python train.py --model="multi-label image tagger" --dataset="photos with spoken descriptions (Open Images, Localized Narratives)" --train_examples=203450 --image_size=40 --crop_scale_min=1 --horizontal_flip=true --cutout=0.4 --arch="resnet" --norm="groupnorm" --hidden_act="relu" --weight_standardization=false --drop_path=0.1 --depths=[2, 3, 4, 2] --kernel_size=3 --stem="single" --avg_pool_shortcut=false --widths=[96, 192, 384, 768] --num_labels=250 --init="torch_default" --residual_init="none" --optimizer="muon" --muon_scale="original" --learning_rate=0.012 --momentum=0.85 --nesterov=true --orthogonalizer="polar_express" --adamw_lr_other_params=0.00072 --max_steps=11200 --batch_size=256 --epochs=14.1 --lr_schedule="poly" --final_lr_fraction=0.01 --warmup_steps=2240 --weight_decay=0.02 --adamw_weight_decay_other_params=0.05
Rows from block 6, named by matrix and row number. Rows with one number belong to one channel. Each number is 500 + 40 x the weight over its row's rms, rounded and kept within 0 to 999. All counts start at 0. Numbers have three digits each. After the name is the row's rms in percent of the matrix's.
# convs0: first 3x3 conv (model.blocks.6.convs.0.weight, 384x384x3x3), inputs 152-159, a 3x3 kernel for each
# convs1: second 3x3 conv (model.blocks.6.convs.1.weight, 384x384x3x3, transposed), outputs 152-159, a 3x3 kernel for each
convs0.284 099:464510546581500506520552497537494517423488425554577509494463500541452517533528534504514521542563507491502515520486446508501471542511464411484439509516557522463441506521553458503510464486512509514507430518442448491493
convs1.284 099:495529438545460596516600578560554500492482471493522547421435402558545532471503526499510474537505529532489475461430530490497517528500541593554511521564470485499537507447498554530545534492499488504474419461501497517510
convs0.285 100:449408399521491473489481453492482524503465487528553570538532515593602561483519569484471508482461476530535531531422555491444521487512548451485453532552507466416440465469446506481492508517486417436453521498530590572640
convs1.285 100:452416468454462441551483488540539518488442524544555532482494494510493471444454456493520484478509486517516525505552534473470516475484504513516486501467472429456422490520487482517464470486511462508526515539516519493473
convs0.286 101:494525508513465476519445455509519494455457414497560502527493447472468488496532468442483490469504492487507503576583398474523466476499485446457471485528505463535506498484504566539509525556520497515501515519524463489519
convs1.286 108:518528497517484464487538434457474454441490459496497517435488501440469507447484444595544511476486509464503466520505469452531479442586485489507469487487529503532526516545519567540518492508470518479499482449470437490442
convs0.287 105:542500538528503514539475479450492537436537569487556575532486518538486564461486506495522486495507497455502468474502511464468370460451428465505456475565528465474463557513492538500488527479513514463458489475484551524524
convs1.287 101:512446535513501531508468478478501528457549485455479464455459459438490495468522506531463521511451411480461456531506507523517526483490531511485536499459494534518543452482512460508518495496522463481496421399420530518512
convs0.288 101:488540485466538462511486430478512584437469504480522535465460498520499508529502524496493468527546498514503499554478499495474489495419476422477536409515596398508538489502486521494480496485481492474477493492543477480505
convs1.288 106:474559510472565418559556518463431422451498439474533478533537519502582533485496513554496556532507577539559584508466510506549491531498508481519556508556585538581500501537535502481518521514511460439477499452457470422426
convs0.289 103:475466491445491541493499497508549510461453460537502534540520552500562561512493475516481475526492487525497497502479481456390426468436483585624519476494535527484506491451471528484456492512450497533564497501530443408479
convs1.289 111:429459543491540578443437411495486491507476496536486477528518485543451517501528579449496536559543596448525492436476474456471484512514455577537545475477467542559572445490414510514487468477484421438443511429507449417425
convs0.290 106:490549530507545472509491453488503460429400400485466492478526502497482485522572496493483454484503481474469428567507514573490399470533410517532518401454559416463558480468482520501494565480520435499481484529477506493472
convs1.290 107:479529544471542531533508502556538525498491465567506499462475430462483510451532527460511503509504436484527481442531461442535427509559476449479498455520540494559568461529549434515502497557541492530509487467506494494527
convs0.291 097:568524447541486537518434494481476464565537565482469510478563504434441509523512525523526526498504518534528525515497531498591440507563400476516488491499551498505600540547495481527473475483447453440476458395493513421484
convs1.291 096:485529591537638618482509564543504504571534500536534497466505487528508528490530549501551506476486476514481513586542451561518410530428478467489545551479432516465463546488460545527465512510523516460489485466508499468544
convs0.292 098:496473542564513513484513441526452446546463521518500504503454550516470481495548463518507480443466460545509500534476589564506588538473523500599512483571541473473443516536514537530553514466495588585608627613587513525472
convs1.292 093:435472512460523568469455488540502544439541493424474482578527478486465459507493445480504443507483450537539537449482487465473457496546480491490465539539481530512536460522439501484486510455521424472484553551599359468441
convs0.293 105:510429502541473470502502495488438501516494480513486508489494514535531502490462497525522520514479490475482502505515485454517566499474470486517516529557535536528476506502529499469503503530500479485495492480541429449524
convs1.293 111:508569582481514491501542468473521480518489483478499489529517515511482549468435484485539483496470520490478536490567496515480512463460535483488498466508411514518426539484607560594535551523552616555489539502488603557543
convs0.294 105:572516564528558525499552595561559516578509483517533517553492493475514453526520510509487487481466468524522471503543569487494488507495462496433461468489457515510455512471484535520491497497508469438402494488462503524482
convs1.294 101:479565536550532500483516488526548541541533523490489472484494469473461440467424441411474473476504545426445395510425468461411443515478473535541500481506516490512532522515522532519497555539523552531541504466476437453467
convs0.295 100:445463435471531562439494476449475514466475447557583560526532580543548578450506432523492466532473494531488526545520511478511476488495443434456484515485498521478427538571592480468493462414472553518463527512512539509514
convs1.295 094:500451553533460485525532580560556550566572530527515534443446449494476505521527508482509504509567521504477510497481526482521534515491461477500501511446407510448503503550537509519466532502508516551513591584611499501496
convs0.296 098:483564543532593519564579531475473442544525477521570518505500493511491463534522487508474511553481498546503459479613413476523512480450545409550565488592588542584501506515518467487489504456501490477548561501470549516475
convs1.296 099:473455453503480503497487506537567513551560552508494461422391468455438467495482503521569483514492436411437507453455522462497557430519559427523433412536517472581516542499504508479512505462453504514511454453485492531530
convs0.297 096:489441516528445460440512579489506450578487466557521486535510548512533552466409395494506511452538512460498479500516528572523497548464515532507507410466481461482461478497462450457444493516479529504503521504543474506543
convs1.297 086:501431476500456524502454490467438463429413450513418507527464464550489522482487526480470460500426503502466511449423599491473557489421523537559525474537483496477434458419362464472454449511471595575520571534556538553508
convs0.298 101:490479408501533540501498537519527486461475517487452461475522507450468479532541502472433456521540518488487498466502450533529483434440541510487502559585544472463433503490523521439485468427499548565509539482518506487523
convs1.298 111:435497551523552522487546523491497492525534453466481431515536555494449449458487516434435443535515537521485578486461538543494545468466472470545486524510503473496483513487481520515539531527483571545509521517478566508535
convs0.299 099:450532445459483553492505505521466493489499498495458481455485435450455413450472531538550531503529491511547485524506541587532544543453458449514509508529518553500463505553519572569518505540516514483482507567554601538488
convs1.299 096:500511522443478469482480493461445435471514497510494501501543519458498503487524539428456466472503479455473458426407482501496490521497459479418520535518544482506531481488515570513501469481460476452472506475502492494471
convs0.300 097:500488590484439504538482518464545537477503481480464424528537547504526459471477476500457478527548517507484493527519464525523480496479553398459518426504523501497524584538546472439523488460484483530581538605582538597528
convs1.300 086:522527484568525507563521473530526525473520495457461417450579486533561493480553512504533483445543524460538496584497508568516510532507479481464411544502497484429503530505546559585584542474521513480571562610587491508480
convs0.301 100:429518499462470479506482497503511480546458495521476506509517491531485490579577567492552548494512494476541501574435503559443501450412552480494471473495481494542500457484482485497519478555535493506450433468455458471481
convs1.301 097:540476450549532497580517597476484498414524473506522543523539468535510466471529450508584503532577479542585425515408504500471519519430598531467495472418462497467548554464509512497467553426481432486447476497475469512470
convs0.302 101:446478481451477450507536383501542479545590460522512460471478458464470498505523499492475488477450467476474467514540482479489507498479444516524508467487508433464474504509474468472485528531489501508511509540499495466427
convs1.302 102:485479490504434497477433413459505513512511502447456521474521579417444509426471531466504473544476471463540514524495448497447454489503541521536461508504480577574543496511514512541543491520522512504510489462483491495490
convs0.303 096:500430576496484471487438470472505464540487442475509463418489578514487523546584502479457492490458493474464452496508485514521469469483520480486486508546525512518506502428473413390456481485509484488534507511538505527522
convs1.303 098:504528427516509436483480505494478530472483543479454453595625551544515500539492503434469463462481502447549509522482524535495473489483471534558530466520501484530489452507490444456440494511481511512494533573574568589530
convs0.304 102:491450488472505493450541538512455524535518507518468493438457466445442444395432462475458505512512482500499496477475450548565458567538543480540522483536516493538529510543524551467478531476460511486471508447500477514509
convs1.304 108:541513507551553432525478458428426469417455509428432501491483491482477507531511499454449491458463544519492512531552528556571531531536510451447473465476501469517525576628585518532468545451456522532525470497494455503549
convs0.305 096:518541540492556588512553606514520521456499552518534535517566512505468469501502540484519521495533515511498512451509570467477494482546467507484462433496431557624518566537516519521490563474465513527543468549576494543519
convs1.305 106:426497480470497478517547543467509436452518489526541523455440486509477532547519505486468519494512518460485557501473494508466450562503458566610523504484528475547572483483467476508544487460488535517537556608519552559514
convs0.306 100:523552501600571555446478485531469491584577535476424467502464495492488526462454546475513541449467483476469472523526505539484428536480390483479527491477446519508492465512505522499499526547490461433446480468480503524481
convs1.306 105:513553559482525507476565540509499487462444507411410429533493505435439463480486504446477512460492538502471475453469518500504515539456477578593560487469436552518524497547470551486521483504498441441499427444430511505477
convs0.307 106:529550528507539599496481482486523509567553542536527518519552537488543510439432474474432399525521524493503485452453441481470436536461508437476461469500460525429476507513511474433466501513522513482476547533441574611544
convs1.307 104:467493493523504529468520533527526553538521523551504497519527487451476508503485524541539587601556592495447497476464501485477519488463476455424489455399535507528505461488489451453522473503503507503509516529551419509517
convs0.308 103:489487505502523502478524476461545470504502509447455512490524537500491462542535445464513517534537511513502449520478416574520492517490552461449438513581501526570486504489526506553507566530493445454439461470437531544490
convs1.308 096:532552491496515488523497531495454480531520491519516524528462470525494506524550492457535478515527472483462525451441431568516486530491474511498429565485464563547528504571512494511482543534482504522518452434444530502495
convs0.309 108:567496448514518551386480568475421445529542530523512542509453505454478507465457455465448459507546537519559572507486470436431455446472460452475464476517527441516540501488456475473510479474478498514584471467494470467446
convs1.309 108:478494522517485544616573524535458480553548522483502477465426481519477453540520497576499500566561446471524496542487479513455446464492517536507516555503502524474500546476490551476462496498467501566537461542514445507527
convs0.310 100:422536595478528601488492521502513479506512465492471466447517455399470452488493448480451433537507520524529529566571523497435452571463517416464519429480568459420452492506520461456490469497486556496484587531558543598578
convs1.310 104:510527495510494459511502441500502495477456451523510521490487451443426385464506479477440430493494529546475496513551410449517519492508470562536505526505493502494481530521548515471499498411459535559563548518550527498512
convs0.311 095:537528518512551534523511505487508539466446480491518498488532475482534476512550555489532477469496484466443485485471426595488554536485567505547500539626541453576559473458430476485497492487483484537519501524515484520501
convs1.311 099:474492492495582524472527506535436479498491524515549523506502543520480495511527512512523526487539508480469472535511433509522409489557445452505525500533497421479505491502459497506539493488537466481477468454506501470503
convs0.312 099:450535544503488452590552526520482512462518493515498478502551595460485477485518530501494486577506501486480498483481503474495451443463465474523486506518506417453445457491499513530513526528515495538528504482481471498532
convs1.312 118:484568578502526533477476538464443441447452423549564555489465443521545504515586520439426426471422453540534514558589505525558507507531506500491459449437448523509490466502580469499558527546583421483486507522565490510502
convs0.313 099:544421481496467498521484530458505494462572473552552468480512533487547494475540592532563521470531502471502508461501479501498544495481526461545543535483480461411470485430468544475508502507565456438474519491514499454505
convs1.313 089:442448532471462550527529486493449499503485510426453392519582580428487463489528530454478528480528491484507497478474516495505524493556501490537501519574565433548485510521517579533638516516552504509531521487522556545557
convs0.314 097:429498478495501537535537545501462527423467498449468498505487526496527510475488471483515478447478486500498529501473439496495580461470532483560506476505479478553548454485465505508521535476471488436506522527506501455503
convs1.314 102:532519466506497471453448430474438404513494480534540552447447471519523526518468478519522518463491506496541569473507488514500495496449498467443412496502470502490460498551521501521489506506456495472424468522461451466452
convs0.315 094:422501472463586511513498517475508517446431497522488465472522495536473422536495483514488478461489477466495552496499510625581587499513536487514492452535566501487425489498508524507510568528544441465478480515412538517434
convs1.315 094:559511533483474545506474488556516543448466514497508503547546558489507474516509475512434525524459481546501433463451568451457481490460468505438512541535497433398475485471488480424453591505519542522488440443433452435481
convs0.316 097:502530495485469511553548553482473449465422420508501464496443471511476460537463534542522490513524555529516510477520573550546607492495571471456512476514552498460532483518530456512528588552481432501517484549498484475502
convs1.316 098:516483455461479439505482444510493544459435472488458497507480474575564538538523545480511530547507520529575552518488511574464477591471524526535495547545537442500522579553584562494490576493496559570450507589434509565517
convs0.317 092:427485529352468433443493506505494550533505565520496554492480487592576499509509551490459487522455474490489478453455464481514470438515468468455524508514512515575518461519451507582518483488497522509538473527510481493515
convs1.317 086:451459422497485504503521524540485459489507501504513519470512508518569535479489446360424458463423503534532494516554495460573490528499454505488522496525525457452453522561557527552488550471528431443484435450496448530496
convs0.318 098:453447462517498461554506461512532479519501531475506456486450479556512478449482532518536469536485485567542496505362412468565577436560401572572583400488492423548486481494473493544530519527489493531517547515522490455460
convs1.318 094:449463483418419509512484614481531476496502535474454420515483463464521460442494489433488527476484474485548536600571474553580404590535505528530501466438438553464517488489582457605517502540569488522544495505520523489551
convs0.319 103:531425469542417501522533485506473551505493541513512511481487498482480518479484470497513477505495512519528534423392471581509536498445455472516517479504420474492520520530530513513503476471497487516489496506507467476450
convs1.319 102:527511508596462488554480490484486536514475516497555557537462495412437444487490536516509451517516511483568502451473538452440560549495585494479479527505477497541482513479515522464538457501511433450465446510494536526502
convs0.320 093:452462492523533462448458472513450539487442443509464508548480503500493496452462459476492492531508520495521497519501489565557528465478563473438454536483487568562543490479455490463466436428466535493499511475451480468464
convs1.320 095:477490511434467469479498508465490492475467453570530533472472485519537556497522473491579583503535504470489516479456486537498457528473487492447499481460458498428459531569498534516498503481479470451427512544514555540547
convs0.321 101:476517544433462475523485489503466484476464485507499514461464428445475479537552509476479506476484451476452456507476497497469529496466545453466518513568531550588522527525509531532542464477488520466464520483521516529567
convs1.321 101:438466431514469468471489463505526506507461432541575518541515550464404512504438492458486492513549569544553493512474512568548536553531496498559534508566556492526447596584546581514554578527572598550560488422435521451459
convs0.322 091:476476512500521544480519562448473537520577602468522531558557522477496436465459456464469489499511490543500559488555435498560579528536475449436465464537468462551478507532539484476514547516472451492518470436473443449450
convs1.322 098:444483477530489482475478474480529529522514482544540515478464489523465529506480510565527517567553551479492498472443487453534549462506498409476427474532522506488568438464401464447458491454525471465555468514546519466463
convs0.323 098:583520482501572494447502511449430506492543469489496475458479530445470517437469481496521491490534547512512522461475489495484486567505505512511493512536573446461494540519541525501512505498496406472453508526516590607558
convs1.323 105:505514507516476465519513523462462490501483487404442417452463418549497494480524468515560511506537529521563534538545542498491504434473459523479511463452529463419499528505490477445476463514423518569579474445429497491517
convs0.324 097:482484368407497439493532454523482517547537527565474422452513475478460448548511544515516497516531482524489495537552404458580538487571563470489549491460488503551517490500475488513492471541527450577538439502484473431365
convs1.324 104:567536534511488537461497507496492530457509505417497515513499482518491507503519471480518495501482497480563539631570493584538532614544521544562551529519507528500507472524530472521488477507469500464499542550565563471549
convs0.325 096:421476504497555539509481509523533505531538512487492556507553525505454466405439423491495549508487516541504538533556551544411542469397460516477574441537556458455503525526522536552530486505482500445467482475450407486412
convs1.325 091:480482485480467491494444540510538519484462483524529511495433427514440418527525512474461458489473492480474448480503482470452472579440483506550510464438394555598546525546484516498503477450463510578530481530493464524511
convs0.326 097:481530525499523499526555483488480495507536516481517563523575609481484506475463478528513516475520491504536542509507548540514558452433375400413428519503514473485467545538489521519476490448453503582528482482518497505526
convs1.326 099:491438470447441463479521493505568515529587537508548504453479467474511460458499500615664692593538518601507562473559529518486491481567518474488491489526467488450483530605486506533385513507473466434442523507486483478475
convs0.327 100:453497514498462476471483495502477503527515507535541527464478525453489461520574524519469492485525465529508495498466506500462529539592527504575568568578609473567592528503516531539526519536542531568511457525410481510478
convs1.327 088:497428494487520595458456474518485471497493533446514499538547538459424465478469502495493491559553558518493521532539524553483430498403429563536550507442522507404497480510555525493576551474529461472535492510510483461470
convs0.328 101:497484434458506447458504492516468512536496538489519510478511577510518579470485463502542516464513512462498501519461495506494421498457445429453463426470494417487484527529547521521562503535506562516580562505515502409399
convs1.328 096:503496485518501456479453478447446446504485529529505495455433466588564584570579521454484500481525511498480491490449483539475429495517460472501472520434473514480517506533464508522533538540540502476533610544601587554518
convs0.329 112:540519509659522496555472470472478481501533470550496498604535498548514460586543551513506494513493520492515512492537466484476468447416511506487466376479546427438502476499510462428495499506540453469491533548556529542588
convs1.329 100:539557585567591585499482504483451473487486470415441455506523499469541510473478512453549498483547540471581495492541474504518495495516495485439455463383385539450481412391473505525482506451436490484535506487484521479486
convs0.330 106:488436431419411453539486479463448485454492546449487515514496466416438460494515523488466497471476526467435514510491493497507475493506510474473504452424443527449487500467503601558512566548521461414476479478474481449466
convs1.330 112:521475508482456468458430530490488533496469514508530586505490511480486488485488478531528464497482440448443498540531532489490518481548487486428480426386467476491531492480463514501507473448462445446465433456431442472515
convs0.331 104:431485499481555523458493472543579539566556518489517463572546489485473466524500472498521509503477480488489480544577471436486508473436458438413451532494518466484483491483472516545488519495486519497497448485506483519479
convs1.331 108:448458454496468535454488511534536523517526490508464453502472489476476479522509569506509545532459490535516467458512532487543501441533468525481540492491525475457499471475423523492444537532450417453426409445423474475449
convs0.332 102:385531512436406479473520457509519516482520519470427453479548520501455460494430460510526542503545557504474526529501504615523436613453470484470439474512494562523537492496487547510528527490514466498514498508549556540571
convs1.332 099:447500549425480515516481570474484493524502592499469503522490559512524517523500525488500542514485476512534517457508566465462508510495545510585495548612437464530443479543491501434513502494529606579582518541465510563491
convs0.333 097:459465466477483525465455471436474481486525556443447458495496454444477555530560527527497526502486467521508475476494468476516541552501461479497509486466501503589521507484515466408501500510562579545554537497526464536563
convs1.333 102:472462454501513510523500479525546516594577504579522470542460475493439490523468508478417517455458469481514418487486464497505506492527550562556534504505556568495536483515492539474520573526545532536526531492536557554545
convs0.334 100:457459434483421445518432508594483515508415487475432481482506527528407498518437519453511486489509464509498513514463521539561506519531489484428453485456491478482527527550494506476514514481502515495584543502526526507553
convs1.334 094:501475503449485445444501455481530499445436475472559530529476461511492491486511475486489501504579456490515502495473552500546527484588452516466487506534521478501509478501466448467514463466519525557538485466533484509518
convs0.335 104:482466499498447496477431431496474545511578534509492464498495433493494465482520504552528509481508504448466520448429469493423483531492440552530461584584505558573482464510513480507533513512495552486499537518518550550535
convs1.335 098:452439488511489547492503500472446486533534562471505508494470485517496481493456543485426433507544555562526558507476500524493482470478458451463542498480514559499503528443495523482480450421474500508476571552523529596518
convs0.336 100:533520372506451459506546560438476509420482502490529552511502425480430451494487514513481506491477490454488510491501487440533473433501453477507520539512510481484470461504490465519460493503485526523533483539516466558534
convs1.336 096:475491542464480524498483562499531607514467431503440488479465561533454535573462524491418546482469535512426505533459516568532570523477499469484520512564606438498442470532442530521521503488459478469471474439433424422451
convs0.337 101:575512483426459497463454469444466497489457508450486453475497533427421516495505529502502478440446472482477525439559575459552524515488464468471477498530485454450476529454529570497552544457510479471485508443449540542553
convs1.337 104:463492447456479484464438506533487522495438495495437500538596615463440506478488510481447557559480460546427496510495533496479501571549524490519488488434458470509499491523526508499522567504505513521474481492429498513487
convs0.338 106:494605553522525537444449411477488484459435456504461500529487480521463455528504498571544479548510429501470461496412468462429465509432432511532471511512505413400517467471469491503551501466473500501496516535490551465476
convs1.338 104:519475474553544562504535441453488545438403469482498502530497459469418526433476517516501471447506522429537546568502470596515526453467546499509529492519492513494431457525519539568566529515522572556520524446461516506505
convs0.339 098:543525498461444496462450542492484488385477512456519465510484517508519635477501472499512499470507478500528518475556544463537470477565470474406485528555579488550482468468529484507453502463508551596504517452490478479485
convs1.339 086:512498481517490515495538526511515499556492534564620595511528519529448466486517540470447483445521515472559470438453484476461539550473518426514516545545517476490494434518504471529392482556520564492501382425396528469540
convs0.340 096:511546493443504493467473474555492541492544527467459463511549532498485458473464521476466467518543531488476489477479562514472453449514426473493525481572537451475491543468509494509482487472503402393460585579508506489385
convs1.340 086:531567548551565522543555439424466401482440436564526571529512515502491513562522523510500396520532445530570548513443371517513476491477497469470497490520512530536522500461511481539455496424485498514579495503557531455481
convs0.341 096:520431528556485442546487459575550505546462481448480509528514551562503483533484429543529479491541521473545533489428472488430492556559523539494511500565502388421436502492484532486467490538541478468555446458503430436440
convs1.341 102:538534485589529506542467492471457509511549567578542565459449447545504506506488485432485494508516501471514410544446545490428508499473492490483431460473436526399475444497486512564493504542482453515420460464395461476400
convs0.342 096:470501494505522504435482421487419455537550555484490488546485457500561521543481504509511514471444445516531511441464427485482390528475474460489479503512520471493499478488453533521520563530509533566552533522510545463529
convs1.342 104:518491561516509496535554486523557550549537544491527518469448491462463520560524494566575555518486476508502517495552608479517498494485502502478451469464458549543526472477562549512512497456459576626566529558560541522562
convs0.343 102:418472457551518467478531447546508459474526497542541518519544564455563534464573555509514468482501473513509485494520499535480449518529519563543560445464470455496513474501441520521478501487451471504443535481400507513500
convs1.343 090:473485526474514467402432510499558539470552490524563558465610507445503436463490561470508508533492517490519481416434452430554505433503450496515461421540514481499617437503411499492456510499509455466492481428402512452501
convs0.344 099:524486514455465515440470484514436461475378465562558548483512498539518629494491508493464448478510503497483509492516511419507549444505542557513533533516534563531511508530456549542544495491497486502408430484483455463519
convs1.344 094:494492486527509490517467452513515553508503500414472443494514506551528489514455496475476497451451453495469458518506480469479475469499511472534524468464499503501467503481474434507486495518535472524457441501461500509448
convs0.345 105:470570604492546557497521444533519500476482460513455481520519502515500450492516475457484463457478494491483518478560530477531495440480512462533439457446480432442507517488523505499502498457440534520547533575587484458543
convs1.345 104:520597540515566458483498466480462524430481471456448470539530553487509513541499476478484473514552473522506474512517540492477538489494505444465451517556522469498485513504525478454508496494529492499475528494548518551526
convs0.346 095:435443512449534503435492481438448509437446453549532496490520484481492480491471527477472484467472517490473454469487491472527438531543576492536532470464518500490431482543486443474492513528503475466560650594603615559600
convs1.346 094:493546489515512514466443518490493507489492552473462512591532486555513502479499511474432454467464486485421435570541577504495515484495528476485431491486411471509476522518494573541533495473499563599560504536504531552509
convs0.347 100:493536451528570502511462463501556508435420414475482491521526506499480444542531458527468514529485498512420513521545558553518515524553549478414511469436500466408442504489482490484506506549528543537577568543541527495436
convs1.347 097:540505480509514441527564421559521455477506508457525560522484473519473455507486500507483428454495445470534455554580517554506532516473473494576542480503494477503514472501503467458461477456466528491528603556528528499494
convs0.348 100:463507503554575498518441408533542481512459505466472511476512463569516487448508511488445483470479499492454508463476507542467433560585517493528482536544564512473443448479513485519489495467504508580532529499455524518436
convs1.348 098:505499474501470516496444479520500495504496514536526498504510479493493436554454458566511494501497523528536544513516438498489484460465489511455467499505487486499492506470454495451421553504450472498463454492515501460492
convs0.349 109:592613465501556476526533628466434462482480564551603554496503553546501497549485492531563537541524511536512511505501423524521485487456486476532438497528456491517495503537522496510520488507529488469474463452421429391358
convs1.349 101:412448501485505553562529507554544542534516513495529504477473509420516523418453465487534605532559565493496508437462431547505475478424506494489423463510583467489583546579551589578592588566581432423448473503451436483437
convs0.350 096:503429471532495492514435470462499452503498526515542568483499433505528517512473501500487500485504462533537480528465473577532504367541564500542478502509501542552505460469505479504523499491513542486479501575569413488485
convs1.350 082:507499497445472493506544505514496537505485471462487506545548569455459513537494478569618593548553543475464548506505549506493571484492507590644576537466554495566465471528527476488495532486482535466514544512493516553549
convs0.351 105:514496513533503546492510481466503422452566449509591521498515480520521513505502481483511465524481482545499475552513472514452413519517522538513527494443518414427505487518508495535485489515485532551547447524480431571515
convs1.351 090:523533476526439439488465495490532536480466531522517537481539511475513455488461521484525513492502552496538498493443498475443462476463514558488505514418473554485514530488496476537473521495516435475458516515499518505476
convs0.352 101:421560544526516474519516466517524482529483466517497436500495443475472460501486521525523526517493497530543542478509463458482491474454468484575589469504523479497546464488491487498504468464451500511476412411470475465451
convs1.352 104:443459474514560567510551500511497516518506549544521560465488514472458451509448480507487502575516540531557579540534465524525511497514470493545474478504482497499463448485505452467514467449476460470434497398400475459465
convs0.353 101:574552511558499474470525554447493523496468497478525499455446491477521539490499505444519486426486479471495544520528554472529444461466477495473504502465474482528436466493452460530490450459498527531556513558589428456510
convs1.353 097:575498480613501586539552542469485528496490522494520511549494457521521521525510539569594461488476417541489553475567525484524486421450469466473532450615605467547584485567472495503507487486470435471480414452436445454444
convs0.354 098:569474552458489509452486464555511475553610557465456417481463513465474543548593620496515456486485482535556510549450445567480442447440523479519493559537518487530554544540556514534478502484463521520525474490484516516538
convs1.354 097:427436506496489468486516577449406499537527515466537504514516469507484518492467490470448523468462586582501521517404502518518505478506490534462539535530520468501542470466467490516487460449414511475515452464486442429435
convs0.355 098:548503472556505500518551545486523535461445517485420493545595609499505567456527547478478472475465485497475515497606482512547544524564489540536510456497536522610518492520506504515513460525560504550536507509515492543463
convs1.355 097:534519577608528564536518488479562496494482460456525450543457505565527488606514511475478508492475434566487525450495481532521495423459503440540507519547570483511493453544578465551501525516519520498474604486551507505490
convs0.356 107:472446446457489449504471439508466500464541568477546579528489490541569594516559592500480441476457466447513488477580541574520589511495558496450474534479424463511456550566553565568549526516526539518547547529555563549565
convs1.356 105:504476531485475487489497423615570532542480455524555476557593622526521551459473491522525533484410494505474519542511535548497505533531496421430465491433475503453499513500473590567523553511466513523475524531508604575596
convs0.357 096:547460513539500533466482533518540507517517488542474556479489472477481486549536516495500465520487464475485483484631694498533592456462535574484423463421453457450443524534519479476461491527454427484492481457443469482470
convs1.357 108:501555536511509501479443456482471463563565504500537591453552502490446462538494551491511554423444413491500440588497404643526352546569405563428508479461464462427449504565446450523460521541517508548530511488489461477469
convs0.358 099:506449452482404467548540570474479475485498485451468472520484425522553500436428481506470517473482493478489438455440485482467531477512513532522571517597546508554564477462532537516549500545515479475471502507475489508493
convs1.358 100:451521517436506480518541534499501483505530442477423472485483448531520548478464466452460421499469460548589537440523502481521396489513425457475436480508440473479472529568593477574636499559599505543490483486487460485524
convs0.359 100:462549521466442499552482493451465485509490434487510449486572536476499513455498537515477475517521495573506521520529475540539454412450510531555470466620442582538464514520481487486485467472509437467484509586581458501544
convs1.359 095:477505540531535478550505430552500546514469469596570546505527494560550518531520501536459476552456470527463504556467481504484539460513548484592593452521507466524580544463494456484418534500505445437467460441504473485425
convs0.360 108:441503477531548526552510538481494482565573557484460473531577536525545511507518516488463484503506513476461487489516511535598486493510447492551534483426464465453498482500505439455474496500497458469512468452508493553544
convs1.360 106:518530481476539499471498445506542492492561501468469490530583547436498520487520512474503459474497468538529529520547514510519487493468505567561601484481463468497485446479480434496479484482479415448448510524498478521491
convs0.361 099:460536435453508478514523527497497490477506509543552505472473547488487491454470512477486480472468474496516503507433408500419501498450482517548500474487469516495484542493522597580539501512485506531487515473483492497529
convs1.361 101:571572524529475505546523571451499493455481495404461517479442445523502466487465452449477444482469496469484434495545551529543505545485485484501457435439443470433502516498523507484497541515493508550498498558491466541466
convs0.362 101:443472493575542499529487461463450438521569622517535502504547523536550536469499473454489509495517514510490528432510492438475509501551480536517504503471536481455506460484455533512467495434493457507505509482494435480513
convs1.362 099:530498471479454436485482548497515470490532513458522550483550491499561454573544517491541485534592533492497527488440517461499518461480513556504535545523499551497493456437472556487518448511458515519528474480479517488534
convs0.363 106:451497433430510500438468387515531540563609644531518567549546554481490489490531448499530518500498521560594568511476555468506518538476498435512471432491480411505502507492470507482471471519408508565502559564484465508493
convs1.363 104:460490468481514517545558493509540610457456452555641573521520497497539501444467498529457491547458495514485506472539541469547533491466541529496519544480505516448527497522477434520491448494479499456502512429481499452551
convs0.364 102:486508507483464510502453493550536576519524541469445510481504547522549526486456482480490525486460521451454512535480581497534482491496455520452506523573533529591507513536522531583515504516509398405458428443546492463571
convs1.364 105:503546479427422446459450467492527473469413405501424436457499514577566518471509511457482481498471480490516476569540536507534486497541503476474472529527528562630573460534497508551500550539512615529559551515502599586563
convs0.365 099:461469449515548543472538541493475517511472453463521516534558530457499453499550569531496487507504464525496492499550488453497508477462541459469504460478449492513542499469490412459489505504507477460503518533520472519511
convs1.365 095:538548534471461424497510503535519551537513515501510481579573526466485462579478495534568572548469510477458518422441512440492526513456544497539503538574494479529492493513544446505514429516495499459473500460561533402526
convs0.366 098:433515519451478524485487467432468416473507519483487482496483453449481471505507500464474486450460505429434524584489525526553494510582519470562548464542510492460457378435403463504496521510506511494463483526507431446449
convs1.366 110:482492573480426536473468451484493469507521464527521488462448514465525458539503528466453471455517431474449444457520513430483544489472555496489450549478488495537530535521484505491513486519566536520512535563551524473473
convs0.367 104:547469491492534486453483463441538487446494494517501532448523538544571562510507478448506441474484500498473527508498535516500570502478518527476450504471483476414500515475563514417560482443516461507502523528572510486480
convs1.367 106:503489493560526518488515447538513546507487453547466381529492514521523519491552476582509490493525495508489520488580474487631531446615521535562572507493542578521533518431541542519531505571509495486476471485417493518481
convs0.368 096:469560445578569453461549450498496502541479480509516520474473461466491439538509475474485475471496502486513491461447488512484520510514656498519506451408477401491576523494499507500494528520498459538407472555439448491438
convs1.368 097:490516477515520485487497516509490484443551469496521482555517578512441450508469566494504497567502566444439458511571518455530491441474550528501527498490518482436543466427431408434463431478521546559550456576458521492525
convs0.369 097:524460492490495502431475507459504543462513493498528531497498457548518499479511523445495534493529497503498489487518471459508553471553557468505482558594490520491462523529521547466494504467503511440516506459503496474479
convs1.369 104:536512519560520527505460444551498497550466526551511486529534520479535473491550497499356402486479391493522455522476491510497437477501428583469532514557585511530512482504461566476530516503456482500528412405525459417490